From a checkpoint of a small image captioner: encoder width 160, 21.5 epochs.
Rows from block 8 of the image encoder, named by matrix and row number. Rows with one number belong to one attention dimension. Each number is 50 + 10 x the weight over its row's rms, rounded and kept within 0 to 99. All counts start at 0. After the name is the row's rms in percent of the matrix's.
# q: attention query, key and value (stacked) (encoder.blocks.8.attn.qkv.weight, 480x160, the q third), inputs 0-159
# k: attention query, key and value (stacked) (encoder.blocks.8.attn.qkv.weight, 480x160, the k third), inputs 0-159
q.64 094:52 52 32 51 44 46 61 46 48 63 54 60 55 33 52 45 49 59 49 56 41 54 47 60 57 42 49 48 36 60 50 31 50 60 33 39 28 49 52 57 42 48 61 44 59 37 51 48 65 68 42 57 52 37 39 49 53 36 41 19 52 40 45 53 49 64 45 54 59 51 28 62 60 48 50 50 42 51 49 38 48 42 62 74 22 58 55 37 50 50 38 50 50 33 47 78 48 37 39 44 51 51 50 48 54 55 65 56 54 60 41 61 57 50 52 41 38 55 45 69 56 44 55 51 50 44 50 47 37 67 61 58 44 56 56 30 33 51 56 63 57 49 33 52 35 63 55 53 49 57 50 40 59 52 45 53 80 49 41 57
k.64 093:28 44 60 62 45 35 60 51 52 54 44 46 50 53 32 31 53 47 38 46 45 48 60 62 60 43 56 51 54 43 44 50 35 48 46 60 38 39 51 61 54 49 52 57 49 51 53 54 32 35 43 57 59 26 37 49 53 41 45 43 53 53 46 49 67 50 40 54 56 46 30 51 54 63 42 51 57 63 40 53 56 49 66 54 65 57 46 63 36 48 26 54 48 80 65 53 59 67 48 55 36 45 60 47 45 49 45 58 73 49 40 48 55 48 47 39 54 61 39 54 50 53 64 43 72 51 27 50 36 48 68 43 27 50 53 50 79 54 45 56 46 60 55 56 44 57 53 26 50 54 35 43 39 56 48 49 57 52 55 47
q.65 109:55 50 32 48 41 37 49 54 53 50 64 61 46 49 49 49 27 61 38 74 52 53 47 66 43 59 62 49 51 47 51 55 43 56 43 51 58 61 53 59 32 45 39 36 31 50 42 50 51 40 44 48 59 62 58 30 53 50 49 37 57 49 70 52 55 45 48 52 49 49 75 58 56 41 42 37 54 56 55 61 51 50 52 63 56 38 41 40 51 53 63 49 40 60 50 50 30 77 56 45 62 38 61 57 50 41 29 42 40 51 47 48 30 47 53 56 53 40 45 49 45 46 60 54 46 49 54 41 44 97 40 62 59 57 50 58 40 62 43 59 59 36 41 43 48 41 48 36 66 68 49 50 57 43 50 37 49 49 45 51
k.65 112:48 42 36 55 57 58 48 57 52 51 50 50 62 37 48 66 45 43 20 59 46 35 47 60 46 41 37 66 40 50 51 61 44 28 57 60 42 62 37 43 60 46 47 60 62 55 47 64 69 44 56 52 55 37 51 66 57 50 53 50 56 52 57 42 38 65 46 59 53 53 61 49 56 39 48 44 49 54 48 41 61 67 59 22 52 40 44 29 54 57 53 47 76 48 50 55 70 57 47 59 54 57 52 57 50 44 34 46 54 53 49 57 37 59 51 58 37 64 40 38 58 48 51 43 50 52 63 24 45 51 86 46 51 46 34 48 41 50 42 36 43 65 45 55 39 53 47 40 66 51 52 53 28 50 51 42 55 39 45 55
q.66 091:56 55 36 48 49 50 60 54 55 51 34 45 47 50 45 58 61 59 83 64 58 50 50 40 20 42 41 52 50 46 44 47 49 45 55 43 59 41 61 62 64 49 54 60 42 51 46 38 53 48 48 45 49 48 38 41 33 35 56 54 51 39 59 52 56 44 56 40 49 40 69 64 66 56 31 47 72 39 51 39 54 49 55 60 57 56 67 48 36 31 48 38 39 61 39 44 64 46 35 49 63 55 46 43 34 35 51 35 40 49 65 56 43 53 53 51 58 50 33 43 72 56 48 53 53 51 60 61 61 62 45 40 68 67 56 57 42 25 51 54 59 49 65 30 39 46 48 43 42 54 62 51 66 54 57 46 59 48 53 44
k.66 098:57 35 52 60 46 59 51 43 62 53 55 72 47 44 62 65 47 52 61 63 39 34 60 45 56 51 51 74 51 37 29 61 39 31 47 43 47 57 54 44 47 66 72 68 48 55 59 44 57 76 37 48 42 33 47 50 41 49 35 50 63 33 56 57 37 61 61 40 56 42 56 46 67 39 40 46 53 67 52 38 65 49 60 50 61 52 45 61 48 33 38 51 49 54 62 53 50 46 50 50 52 51 71 45 47 40 52 55 51 45 53 55 29 55 40 45 46 70 31 51 41 59 50 55 44 47 47 41 51 36 36 36 52 48 74 50 48 49 41 34 55 56 57 52 34 45 42 37 56 49 58 48 67 48 65 37 53 48 64 51
q.67 109:50 51 66 42 54 56 54 56 41 44 51 36 47 46 49 45 51 26 51 47 48 65 49 52 44 50 49 55 51 50 51 49 60 51 44 35 57 46 53 36 64 60 51 70 50 54 41 63 38 63 50 59 38 32 42 67 38 51 49 60 57 55 53 38 48 63 75 41 67 46 66 49 53 55 57 50 49 53 50 61 47 55 34 50 60 44 47 45 49 40 45 50 75 48 52 35 27 52 56 49 54 46 38 59 47 42 44 34 46 56 52 70 43 39 40 67 57 49 51 54 55 24 46 35 46 54 54 58 48 46 60 32 60 65 42 38 50 45 72 24 62 73 77 60 44 33 36 59 47 38 55 52 55 46 52 44 39 44 43 55
k.67 105:56 50 43 65 73 62 49 52 53 41 49 44 42 59 51 74 49 47 61 53 46 42 62 42 56 53 43 37 46 62 36 36 41 69 44 48 49 44 53 46 30 42 45 43 62 51 47 53 37 61 47 53 48 63 40 59 37 53 16 46 45 55 37 69 52 62 45 58 56 54 40 57 51 46 55 56 42 35 59 47 52 52 33 51 58 71 50 53 47 37 82 48 42 48 46 55 40 64 58 42 40 48 40 68 61 55 45 53 41 35 69 38 66 40 61 51 53 52 50 42 54 72 33 66 53 52 49 52 56 48 48 47 52 39 58 60 39 40 46 53 59 25 60 51 43 53 39 58 52 46 45 51 50 68 50 37 35 56 58 49
q.68 094:50 48 71 45 71 57 49 48 62 43 35 49 35 46 53 76 55 49 37 56 60 44 52 41 70 56 46 56 50 51 51 45 60 45 58 60 51 41 46 47 33 49 55 61 51 47 42 63 52 58 40 47 37 69 41 48 53 41 72 57 40 56 51 55 57 63 53 44 41 40 43 35 43 50 40 13 50 56 61 57 61 55 36 29 62 41 56 34 53 50 50 53 55 65 50 43 43 83 66 60 31 47 38 58 54 50 48 54 50 56 43 53 51 63 63 44 31 52 40 36 42 49 50 40 62 51 48 63 44 50 32 64 48 54 28 57 53 40 64 46 45 54 61 43 48 53 58 40 45 45 36 51 44 58 50 56 50 50 49 46
k.68 082:40 63 35 48 59 48 42 51 52 42 39 30 46 54 50 67 51 50 56 46 36 54 40 47 61 44 57 58 54 64 47 51 48 71 53 59 64 58 27 38 50 50 35 48 49 48 49 46 58 49 50 51 51 52 81 44 55 46 45 38 50 49 55 53 44 53 43 57 66 54 53 60 48 39 53 43 74 47 67 67 43 53 32 46 51 31 45 38 65 48 59 48 40 35 62 54 45 27 49 32 55 44 43 51 51 20 46 63 35 54 58 61 44 41 53 56 64 36 50 44 40 64 69 62 56 53 44 40 53 36 60 55 41 54 57 50 51 43 59 47 53 39 46 53 45 63 62 53 49 46 49 48 60 51 44 15 58 46 67 54
q.69 106:47 59 42 43 59 68 51 31 64 49 42 40 73 54 58 49 46 50 50 28 52 60 56 36 31 52 70 43 35 54 43 22 58 34 66 52 39 33 49 35 40 34 59 53 58 59 58 46 66 62 49 39 72 67 51 50 35 54 71 40 45 49 51 61 67 50 52 46 31 66 58 51 51 36 49 52 47 58 51 38 41 55 50 37 47 54 55 40 47 58 55 55 48 50 47 59 53 50 51 49 65 56 43 71 50 44 47 68 57 52 57 55 40 61 45 39 40 58 34 42 56 43 46 43 58 48 56 50 50 40 49 43 44 44 63 64 52 34 57 43 54 41 51 35 54 54 33 47 53 63 48 50 46 62 51 65 43 62 51 27
k.69 096:43 60 42 30 50 44 31 22 40 59 51 55 45 62 46 32 30 50 63 46 52 58 34 45 62 36 37 55 51 54 53 45 50 57 56 56 54 56 51 44 68 51 23 56 34 43 47 53 56 40 53 49 49 58 70 46 41 49 52 50 39 49 71 52 49 53 78 53 35 51 39 53 50 45 53 54 43 32 53 56 44 68 28 34 69 50 65 56 63 35 49 43 37 58 44 52 70 46 52 55 41 59 35 52 31 43 60 60 39 66 58 59 48 42 46 52 52 41 36 48 64 51 61 49 70 50 52 50 63 47 48 58 51 57 42 54 46 49 49 48 52 48 48 43 52 56 67 64 44 63 65 59 64 49 59 44 44 43 42 53
q.70 082:53 61 27 46 54 39 52 44 60 50 62 44 43 36 58 39 57 53 49 46 49 53 55 43 40 62 56 50 54 62 50 41 48 36 63 58 61 56 54 45 50 47 43 56 53 25 48 48 59 48 58 17 37 40 36 73 51 58 51 78 44 57 37 47 66 39 54 42 46 49 49 50 49 52 60 63 47 33 45 32 55 60 67 49 69 66 45 46 80 51 59 54 33 50 45 41 54 31 53 67 48 67 52 45 45 50 52 57 43 43 35 61 44 45 45 42 58 56 46 47 45 45 36 44 35 47 49 75 51 53 69 39 52 55 48 53 52 72 54 40 39 46 41 43 58 62 60 50 40 49 48 67 58 51 48 51 47 53 38 55
k.70 094:63 53 50 44 48 42 54 43 52 55 47 69 56 45 47 46 48 48 56 75 67 50 33 67 47 49 53 49 24 52 49 43 51 51 45 56 62 46 56 51 37 55 55 58 52 39 64 24 47 51 50 69 51 49 36 44 56 44 46 50 50 32 53 47 38 29 57 36 48 39 59 54 46 53 43 51 57 38 51 38 47 33 57 72 50 54 62 48 66 32 48 38 35 45 75 49 62 46 39 37 74 53 31 57 34 38 54 72 44 46 44 49 50 51 43 36 61 56 53 50 62 39 52 44 50 48 41 50 51 53 47 41 51 29 68 59 79 52 48 53 44 65 44 47 62 55 56 53 40 59 47 39 44 61 50 48 60 61 52 48
q.71 087:57 48 46 51 62 55 41 26 58 58 54 52 66 43 50 42 47 61 39 47 41 53 65 54 48 49 63 62 48 75 49 55 47 47 52 51 27 43 66 46 39 45 53 38 33 51 53 58 48 38 50 70 35 64 53 55 50 52 55 44 48 48 62 28 51 50 42 49 45 53 32 54 61 39 61 66 52 53 42 64 50 37 52 26 51 63 46 63 23 54 54 34 54 68 52 67 49 50 54 50 45 38 58 64 60 49 57 60 56 49 46 41 46 43 54 46 49 40 72 61 29 54 55 65 52 43 61 23 53 45 57 57 47 57 40 55 44 42 47 49 55 37 55 50 37 52 45 56 55 66 44 43 48 35 28 46 40 43 35 47
k.71 086:39 51 46 26 69 63 37 60 34 55 58 55 56 43 59 47 56 55 25 50 48 48 45 46 41 43 42 46 59 46 59 48 37 59 44 49 44 61 41 48 56 50 20 29 45 61 58 45 62 52 50 49 58 48 40 48 63 45 46 38 39 62 55 44 50 56 48 45 42 52 55 44 47 61 50 65 44 44 53 56 44 63 47 57 36 52 48 61 56 52 59 45 56 46 48 42 53 46 38 77 52 37 57 65 52 59 47 53 57 60 53 62 46 51 53 53 48 49 51 34 55 45 34 35 50 63 51 59 43 57 70 46 42 57 34 28 53 11 61 57 54 80 50 64 47 42 52 52 68 54 55 51 49 48 46 63 44 55 28 40
q.72 097:30 52 45 63 29 40 50 59 46 55 59 43 52 44 75 30 45 47 48 43 50 48 55 75 48 57 60 48 62 61 48 48 51 39 53 53 58 52 45 49 53 36 51 47 50 32 54 54 51 52 60 50 63 34 47 48 52 50 50 48 53 44 65 68 45 38 47 63 48 40 60 44 45 44 42 46 63 49 57 88 65 51 50 61 51 46 40 48 66 36 38 51 47 42 44 46 37 49 56 64 72 68 60 64 46 65 35 49 50 53 37 42 51 38 46 50 66 37 43 51 56 66 53 53 52 55 41 53 34 46 55 44 44 68 26 58 65 45 20 54 45 41 50 50 39 59 49 59 61 68 41 51 50 45 58 54 42 48 44 50
k.72 102:57 53 63 55 33 53 57 38 59 42 60 54 58 47 51 54 59 46 53 46 42 38 35 58 47 55 46 35 69 61 55 61 51 40 57 41 47 46 52 55 53 51 55 42 55 49 63 52 53 42 52 35 48 39 38 87 62 58 89 50 53 26 41 30 47 50 45 40 50 48 64 51 44 48 62 47 53 67 62 39 51 53 49 48 43 46 61 38 34 45 64 44 58 45 53 38 50 60 50 46 67 65 47 45 35 39 42 52 56 54 37 42 57 41 37 55 47 58 46 42 50 50 51 45 47 55 45 41 47 46 62 71 52 31 40 50 59 40 60 44 49 51 64 44 38 34 31 43 74 45 42 53 43 52 45 73 50 59 44 60
q.73 082:58 43 46 34 58 37 47 33 48 51 47 59 77 35 51 49 40 46 60 32 52 66 42 48 48 58 54 42 38 43 54 61 50 60 59 45 50 38 54 49 51 45 54 56 39 48 55 46 70 38 39 55 52 55 65 24 40 50 34 56 55 65 49 42 56 58 48 50 36 47 71 56 46 43 62 45 46 43 48 51 41 52 60 42 54 47 41 49 55 31 43 48 45 60 64 44 58 64 45 48 57 33 58 56 60 53 42 44 61 65 48 42 31 48 52 35 52 47 65 64 43 44 49 64 21 47 51 60 76 44 49 73 50 54 62 67 45 44 50 48 55 42 46 48 52 45 27 49 46 71 46 57 68 64 46 52 34 50 43 50
k.73 087:30 45 67 40 38 45 44 47 44 65 58 74 51 67 65 48 62 48 45 57 74 50 34 49 26 47 41 75 56 48 49 50 51 57 48 50 52 57 58 34 61 44 53 49 50 47 52 47 67 62 38 60 61 65 52 55 47 64 47 47 50 23 53 54 43 46 62 40 51 59 33 51 53 33 58 48 47 39 59 41 52 68 52 33 57 37 50 37 44 44 40 54 55 45 54 48 66 43 50 52 19 61 46 39 41 46 52 51 54 47 50 37 50 31 37 50 57 59 44 47 51 44 49 46 47 44 54 65 55 51 59 60 50 55 71 48 52 44 41 50 37 66 39 50 34 54 53 52 40 27 71 50 44 57 62 43 56 48 51 56
q.74 119:36 41 64 66 61 52 44 45 65 54 25 54 44 56 49 37 61 50 60 23 57 58 55 44 56 54 52 41 25 42 50 54 49 50 50 71 41 52 50 50 52 55 51 48 48 53 64 65 57 53 17 48 40 67 48 47 61 38 51 43 54 46 52 52 69 53 53 45 52 46 51 51 53 59 53 61 62 56 43 50 32 49 44 41 44 51 51 55 52 45 49 54 26 39 54 40 48 44 56 46 52 51 63 54 46 51 42 40 51 54 39 31 50 52 70 49 51 35 43 72 53 66 47 52 77 38 45 74 47 47 38 60 43 53 60 39 68 18 42 43 48 58 56 43 53 55 55 48 45 57 46 39 60 39 60 64 59 51 55 46
k.74 121:38 57 72 55 49 48 25 55 46 38 48 44 33 40 58 47 51 46 47 68 51 51 62 61 44 50 51 52 65 54 64 49 53 56 55 53 50 38 45 43 45 56 57 59 47 58 64 54 55 64 39 47 50 44 56 55 68 57 59 39 48 51 49 57 44 61 48 52 47 53 31 50 59 49 42 66 62 50 48 62 27 66 53 51 36 39 63 49 16 50 51 39 37 53 44 56 48 26 48 52 33 46 41 50 52 42 39 50 37 48 40 48 45 51 25 46 70 29 53 44 54 54 56 50 53 40 55 49 39 60 47 57 55 77 59 48 60 44 48 43 43 62 43 47 56 53 42 31 58 46 50 40 73 80 54 46 51 47 59 42
q.75 094:50 71 48 60 43 54 58 56 54 63 57 63 56 60 50 25 65 28 61 50 57 61 31 52 26 43 48 33 46 50 45 49 42 49 51 48 39 48 56 69 55 38 77 53 48 52 56 58 46 51 40 40 38 53 60 44 58 61 53 49 58 59 52 46 74 54 55 50 53 48 58 49 56 58 42 70 57 47 32 56 35 50 45 38 52 47 53 64 52 61 49 58 62 21 55 43 53 27 53 42 68 67 56 52 37 63 60 58 49 53 33 57 38 50 41 44 49 51 51 60 55 43 39 40 50 48 43 43 40 49 52 44 47 62 66 62 43 43 45 24 53 76 48 40 46 47 44 42 51 46 47 51 35 56 49 36 45 47 40 44
k.75 106:50 49 49 52 60 39 49 50 58 54 59 50 45 53 45 36 30 50 51 49 60 51 35 43 31 56 66 38 39 46 54 42 63 60 52 63 53 47 53 44 54 32 38 53 53 52 65 47 37 25 32 55 56 51 39 47 60 49 27 59 50 57 39 81 51 46 64 52 42 64 51 52 62 54 56 67 40 48 55 62 53 64 47 37 56 49 48 57 48 46 59 28 37 51 48 66 36 47 42 67 35 73 27 56 54 53 44 44 56 55 52 53 70 47 51 30 44 45 48 48 63 52 42 55 48 53 50 62 57 52 48 50 55 34 54 56 53 32 31 50 48 45 50 32 75 51 57 54 38 50 64 54 55 35 53 49 40 61 40 43
q.76 101:60 55 56 63 34 52 50 39 51 67 45 49 46 49 59 60 52 57 56 50 53 60 51 64 43 49 56 65 50 71 44 50 51 45 47 43 43 48 68 50 43 34 49 48 47 50 36 48 51 50 37 59 40 64 49 54 47 29 66 51 49 59 64 48 38 44 48 46 56 40 56 51 43 57 47 57 68 66 53 92 57 33 28 43 53 44 44 26 40 47 52 39 46 56 42 59 38 62 62 46 39 57 37 53 32 49 61 53 36 43 60 54 43 58 45 52 62 50 41 50 53 75 50 55 56 52 70 29 51 49 45 49 68 38 46 52 26 38 39 45 51 51 53 47 30 49 48 57 68 60 51 56 58 42 53 56 48 47 40 49
k.76 101:57 51 43 62 56 39 56 50 44 57 50 53 53 48 62 67 61 48 49 33 29 39 37 47 55 43 47 46 45 58 42 58 46 49 54 36 46 52 42 40 54 47 38 51 64 66 55 50 62 55 37 34 58 49 34 46 42 60 42 44 48 54 63 53 54 81 45 48 44 48 58 52 51 53 57 42 48 72 63 57 49 62 53 47 55 51 49 54 41 57 77 27 65 46 48 59 43 34 50 52 50 55 76 68 57 49 46 44 53 53 54 47 35 54 63 37 44 24 44 34 48 55 41 44 42 58 48 34 49 42 51 59 46 42 42 48 49 16 59 39 58 54 42 54 42 52 49 42 64 70 50 61 44 42 54 71 51 66 38 54
q.77 080:73 53 48 37 36 24 56 69 49 54 49 61 61 44 48 66 52 26 46 31 56 48 53 55 49 48 49 45 48 50 30 73 63 70 53 55 32 32 44 28 68 47 49 61 61 67 45 64 38 67 51 45 64 35 58 51 37 59 60 55 65 51 43 46 50 61 61 48 54 42 75 41 42 52 67 51 48 64 47 54 46 53 39 57 44 38 37 44 49 54 51 58 45 40 51 56 44 71 48 39 48 34 48 51 50 38 61 56 58 54 47 54 39 63 34 33 59 51 42 64 59 34 48 33 44 50 50 54 63 42 45 60 46 46 58 40 44 44 50 51 58 60 42 41 53 57 47 44 44 45 55 56 50 41 56 55 57 47 51 57
k.77 075:53 49 22 45 55 36 44 59 56 41 43 65 38 45 49 61 41 48 56 53 66 50 49 50 71 47 46 48 41 38 51 36 63 56 55 65 55 42 42 44 43 53 39 46 56 46 39 41 49 60 27 51 51 52 44 45 34 56 46 35 33 42 48 49 46 49 44 48 51 61 38 46 44 56 52 43 40 52 47 75 52 72 53 51 73 46 49 47 54 69 54 56 46 76 46 80 42 63 63 51 19 53 43 44 52 49 55 53 69 47 61 51 51 38 52 53 52 32 54 49 51 52 77 57 52 52 41 58 58 50 51 46 53 53 49 61 48 59 36 45 40 27 56 47 42 53 52 69 44 63 50 45 48 59 50 66 41 63 50 56
q.78 102:42 55 46 40 58 62 36 48 56 55 25 59 62 53 55 33 62 54 53 48 50 57 47 51 56 43 47 48 50 62 56 48 52 50 28 50 53 24 20 51 45 57 68 55 45 48 49 43 37 51 22 46 41 60 42 70 41 59 62 57 48 42 37 51 48 57 55 51 59 40 31 51 56 69 67 52 49 53 31 53 44 60 52 50 46 51 43 57 56 55 43 56 42 29 76 35 60 57 56 59 47 45 25 58 58 50 59 50 36 51 57 50 49 43 46 51 61 55 48 53 62 48 52 49 41 47 35 53 47 46 59 53 58 62 49 46 56 47 54 39 46 68 68 63 44 42 39 48 48 19 60 56 57 52 67 45 55 41 54 40
k.78 099:55 48 53 55 59 55 29 52 39 20 51 58 57 49 57 66 60 55 61 38 45 59 66 52 51 64 35 43 49 52 51 42 49 46 54 51 47 43 39 34 57 57 38 53 33 67 37 64 31 53 60 37 69 49 52 46 56 51 46 74 64 42 54 49 62 59 75 66 63 55 23 50 26 56 43 47 54 50 35 56 46 69 63 46 47 54 52 39 42 38 49 31 35 51 41 61 42 41 49 55 43 48 67 65 64 56 47 58 47 58 60 50 53 49 44 45 49 50 51 44 56 30 49 55 38 44 27 67 42 52 43 43 50 58 62 55 67 45 40 55 52 37 47 49 47 50 46 40 42 46 41 58 56 58 43 50 50 54 61 49
q.79 115:36 51 60 65 37 31 46 47 54 60 42 50 59 58 72 66 50 61 46 43 44 52 51 69 53 48 60 45 49 80 56 61 34 37 43 50 49 37 60 57 35 47 58 44 47 19 57 60 51 63 42 50 37 45 52 57 47 48 57 47 45 43 46 48 46 59 47 51 58 45 31 51 42 47 50 45 44 49 44 84 46 50 46 56 56 17 48 39 67 44 48 59 46 52 57 60 50 63 29 61 46 68 55 48 38 63 44 43 46 69 49 63 51 50 36 36 56 42 39 43 60 55 49 55 57 58 54 32 64 45 67 56 49 34 51 54 34 54 44 47 49 58 45 50 51 50 48 64 58 48 41 43 53 39 49 37 49 62 47 60
k.79 117:57 63 57 54 45 48 38 47 56 47 42 57 56 43 33 64 74 40 46 24 60 43 12 48 46 39 51 46 61 60 51 40 51 53 49 34 51 48 56 42 39 57 44 64 55 54 49 53 66 40 42 42 50 54 40 61 45 55 45 52 48 46 50 49 51 60 49 49 51 51 46 61 51 49 51 47 55 47 48 56 47 39 60 48 40 56 71 40 42 43 55 45 57 30 62 48 40 51 46 56 57 60 51 52 31 39 44 45 50 52 55 57 73 61 49 48 41 46 57 56 33 55 44 51 42 51 39 46 47 43 70 75 50 29 54 63 74 31 53 58 56 55 58 59 35 46 53 32 54 41 38 62 34 67 53 70 62 65 38 49
q.80 096:52 50 62 27 64 68 47 43 32 58 50 30 53 59 51 65 50 28 46 63 33 48 42 47 48 54 39 57 48 47 46 56 47 55 47 48 52 56 40 47 75 50 51 42 51 47 46 45 48 54 51 50 39 57 51 46 49 73 45 45 39 63 64 58 40 49 43 50 49 47 49 58 51 52 35 53 52 49 51 62 36 61 44 29 42 55 50 46 66 37 25 34 48 49 47 45 51 50 46 62 46 52 52 52 46 52 55 47 23 48 72 58 51 47 32 58 64 55 48 37 36 58 41 73 57 50 53 61 55 49 53 49 51 41 51 67 59 40 53 57 53 33 61 60 25 60 45 70 23 67 57 62 50 47 52 40 52 47 55 67
k.80 107:44 35 49 44 42 23 51 26 42 41 43 43 60 54 40 39 56 58 59 38 76 47 52 29 35 49 42 51 59 52 54 37 45 58 49 49 38 47 56 53 34 47 48 53 57 57 65 59 44 62 57 51 47 46 59 53 64 52 53 61 56 38 32 42 50 54 51 64 59 57 47 55 51 56 52 48 43 50 45 43 52 71 54 67 50 47 46 36 78 44 50 55 48 31 46 50 40 39 53 40 27 50 51 56 39 64 49 56 37 54 50 63 73 54 52 60 51 43 52 53 57 45 48 73 60 66 49 51 52 66 51 54 49 48 47 58 55 51 68 34 43 46 33 57 36 49 36 57 64 59 53 41 48 44 72 28 37 37 53 43
q.81 084:45 48 56 46 42 51 53 49 45 46 44 43 38 55 45 16 66 30 33 59 43 50 58 50 53 47 45 43 54 49 46 68 51 67 45 63 47 50 48 58 73 47 50 53 46 53 59 58 50 44 54 53 49 47 65 49 30 80 53 24 47 46 53 66 51 63 56 59 48 66 42 55 44 46 52 65 51 58 44 51 40 61 50 42 61 72 43 44 52 47 44 57 44 76 49 54 52 49 28 68 27 51 60 38 65 50 65 51 54 70 38 46 46 47 49 62 45 54 43 55 49 47 52 47 43 53 47 55 50 51 41 47 49 48 45 40 58 27 56 39 55 35 42 52 56 39 48 49 33 52 42 63 48 40 44 52 51 24 62 62
k.81 088:43 53 41 36 54 56 38 51 55 56 23 51 51 71 49 35 49 46 48 48 72 50 44 41 37 44 51 53 40 52 53 53 50 43 43 64 49 50 53 50 55 50 39 32 63 46 43 64 51 41 75 52 50 58 53 41 41 57 44 54 51 63 43 43 55 34 52 42 58 46 59 58 28 45 45 50 45 51 59 45 48 74 51 65 52 42 58 51 54 40 58 44 31 33 51 79 49 41 40 42 49 41 52 66 69 51 46 53 48 59 56 55 69 36 52 44 37 53 51 50 65 50 55 52 38 54 46 44 58 57 47 61 55 44 53 53 44 32 63 44 69 24 48 68 47 36 48 82 64 68 56 53 46 46 50 38 52 40 46 45
q.82 103:37 58 50 44 56 49 58 41 46 63 64 36 48 59 54 87 48 39 42 55 52 80 66 64 43 40 34 50 58 39 26 41 45 52 47 38 53 49 57 48 44 57 48 51 47 37 67 58 42 53 42 47 50 52 28 56 45 37 46 56 50 52 47 44 60 40 42 52 45 50 51 56 60 67 55 46 42 36 61 67 46 51 39 49 44 57 62 50 64 51 42 43 47 34 53 53 20 57 59 33 56 62 49 54 49 40 60 47 47 43 57 47 52 50 59 70 57 56 57 28 37 40 55 43 63 44 65 52 58 38 54 46 37 49 41 48 51 63 54 57 53 46 68 46 44 67 40 59 63 48 39 34 47 53 48 63 49 66 43 57
k.82 097:25 55 62 66 64 41 40 52 51 38 65 48 54 50 45 59 52 45 60 54 52 48 54 57 44 71 41 58 48 46 49 53 34 50 61 56 54 38 49 51 29 45 67 37 50 62 54 43 39 70 48 58 56 23 54 72 63 44 42 56 52 51 40 51 50 33 57 64 50 46 51 46 49 60 47 53 35 46 60 52 47 24 39 55 46 51 45 45 44 54 59 40 51 39 44 43 53 41 49 34 50 53 53 56 46 48 52 30 41 51 34 47 38 57 49 48 43 48 50 52 53 49 46 71 51 63 59 50 33 62 62 55 68 39 68 50 55 70 59 66 34 45 33 59 51 42 49 60 47 48 49 84 49 48 53 38 34 59 56 43
q.83 089:59 57 49 42 57 57 48 34 61 42 46 45 20 53 39 36 70 57 41 51 54 40 53 37 67 51 71 47 63 36 54 56 44 46 47 45 63 50 43 59 61 38 69 42 56 59 45 51 46 60 44 53 55 50 50 51 35 52 48 48 39 44 54 45 39 42 21 44 40 47 70 54 42 47 51 49 51 54 52 52 55 50 63 45 59 39 68 59 51 51 45 47 72 53 52 61 48 49 50 52 48 50 49 49 38 60 49 72 63 39 47 58 45 47 50 52 61 39 49 55 60 62 55 52 48 54 22 25 32 70 53 54 52 58 40 72 59 51 55 44 27 39 37 41 61 50 47 25 54 44 46 50 70 55 40 50 39 47 43 56
k.83 086:50 38 55 48 43 56 63 57 45 24 51 39 53 48 51 53 42 58 49 38 56 55 47 57 53 48 43 37 51 58 45 46 42 53 68 68 33 55 57 29 42 55 70 62 43 54 42 68 49 63 54 39 43 67 38 51 66 33 50 47 48 33 32 51 49 46 32 48 66 46 53 55 45 36 42 62 55 28 50 43 51 69 49 45 53 61 42 47 46 61 60 55 61 59 49 49 69 50 43 58 51 52 53 42 40 55 49 51 46 41 58 56 55 67 45 39 48 58 67 69 52 55 51 64 66 51 48 46 51 56 42 51 61 65 51 48 45 44 50 57 33 51 43 62 38 59 40 44 49 55 42 11 47 50 47 56 48 33 76 48
q.84 090:46 40 62 48 37 61 40 60 62 47 42 48 37 47 51 30 58 46 42 44 57 32 57 35 48 60 47 57 48 48 57 46 49 43 24 38 39 24 59 53 49 54 36 55 53 58 32 66 50 45 53 41 54 31 56 57 55 49 40 54 49 44 52 64 52 79 66 43 50 53 56 37 54 49 60 51 44 60 38 52 48 45 37 66 54 61 46 49 55 55 51 58 50 48 67 74 52 51 50 45 36 49 70 42 74 48 40 58 55 44 49 50 43 25 52 28 50 45 45 52 76 64 43 48 50 50 47 58 51 61 49 35 44 69 46 44 48 57 43 53 60 53 66 45 42 34 43 58 50 59 61 53 58 45 59 53 35 45 63 38
k.84 099:40 49 25 50 50 50 43 48 41 59 47 44 42 60 42 59 55 56 32 49 53 52 54 47 50 60 49 41 39 46 48 50 42 49 53 45 47 41 45 44 32 49 45 42 41 35 58 54 35 45 50 45 67 49 46 46 50 48 38 40 33 38 41 56 55 67 52 53 65 38 70 56 41 57 54 53 62 63 50 38 50 41 34 65 43 38 45 49 45 47 51 53 32 50 58 51 39 74 57 56 71 38 44 67 71 30 46 53 52 51 77 72 40 37 53 37 57 39 57 65 51 46 53 37 52 46 27 43 48 55 57 60 65 63 75 39 53 53 52 52 55 51 71 51 52 53 39 52 41 70 54 50 50 42 70 56 50 55 46 44
q.85 102:59 44 44 38 48 41 42 46 60 35 44 31 42 54 42 63 47 43 50 62 42 38 42 57 53 63 36 50 40 61 47 77 50 51 51 64 60 53 45 35 55 28 51 35 64 46 46 41 54 77 54 50 48 58 56 57 60 56 48 55 39 49 52 72 28 47 43 40 51 57 56 24 41 52 53 34 44 47 44 55 53 42 64 30 54 61 50 42 60 54 50 47 44 54 51 65 39 68 46 47 60 56 56 64 55 51 52 55 25 48 48 85 52 59 49 55 51 57 54 64 55 47 48 44 47 46 54 51 40 57 46 76 49 51 48 60 60 46 42 61 48 55 46 45 55 57 31 54 44 47 61 54 52 33 50 50 38 53 27 49
k.85 099:35 50 41 48 37 48 54 53 48 38 32 56 53 49 42 51 52 53 61 49 65 34 66 42 54 54 59 40 56 54 36 55 50 48 48 49 42 34 29 63 52 52 54 40 42 48 55 57 50 60 55 52 50 38 40 52 41 42 39 42 58 49 58 39 48 49 43 56 68 41 63 50 54 68 66 69 39 59 53 64 56 62 48 56 53 37 53 43 52 49 67 44 21 56 59 47 56 35 48 43 44 48 47 29 37 41 67 62 38 44 51 47 55 57 55 56 57 32 67 54 65 58 67 53 49 56 44 69 67 45 43 69 48 51 43 53 54 32 69 58 61 51 50 47 49 64 52 46 53 48 18 41 53 54 53 39 21 48 56 57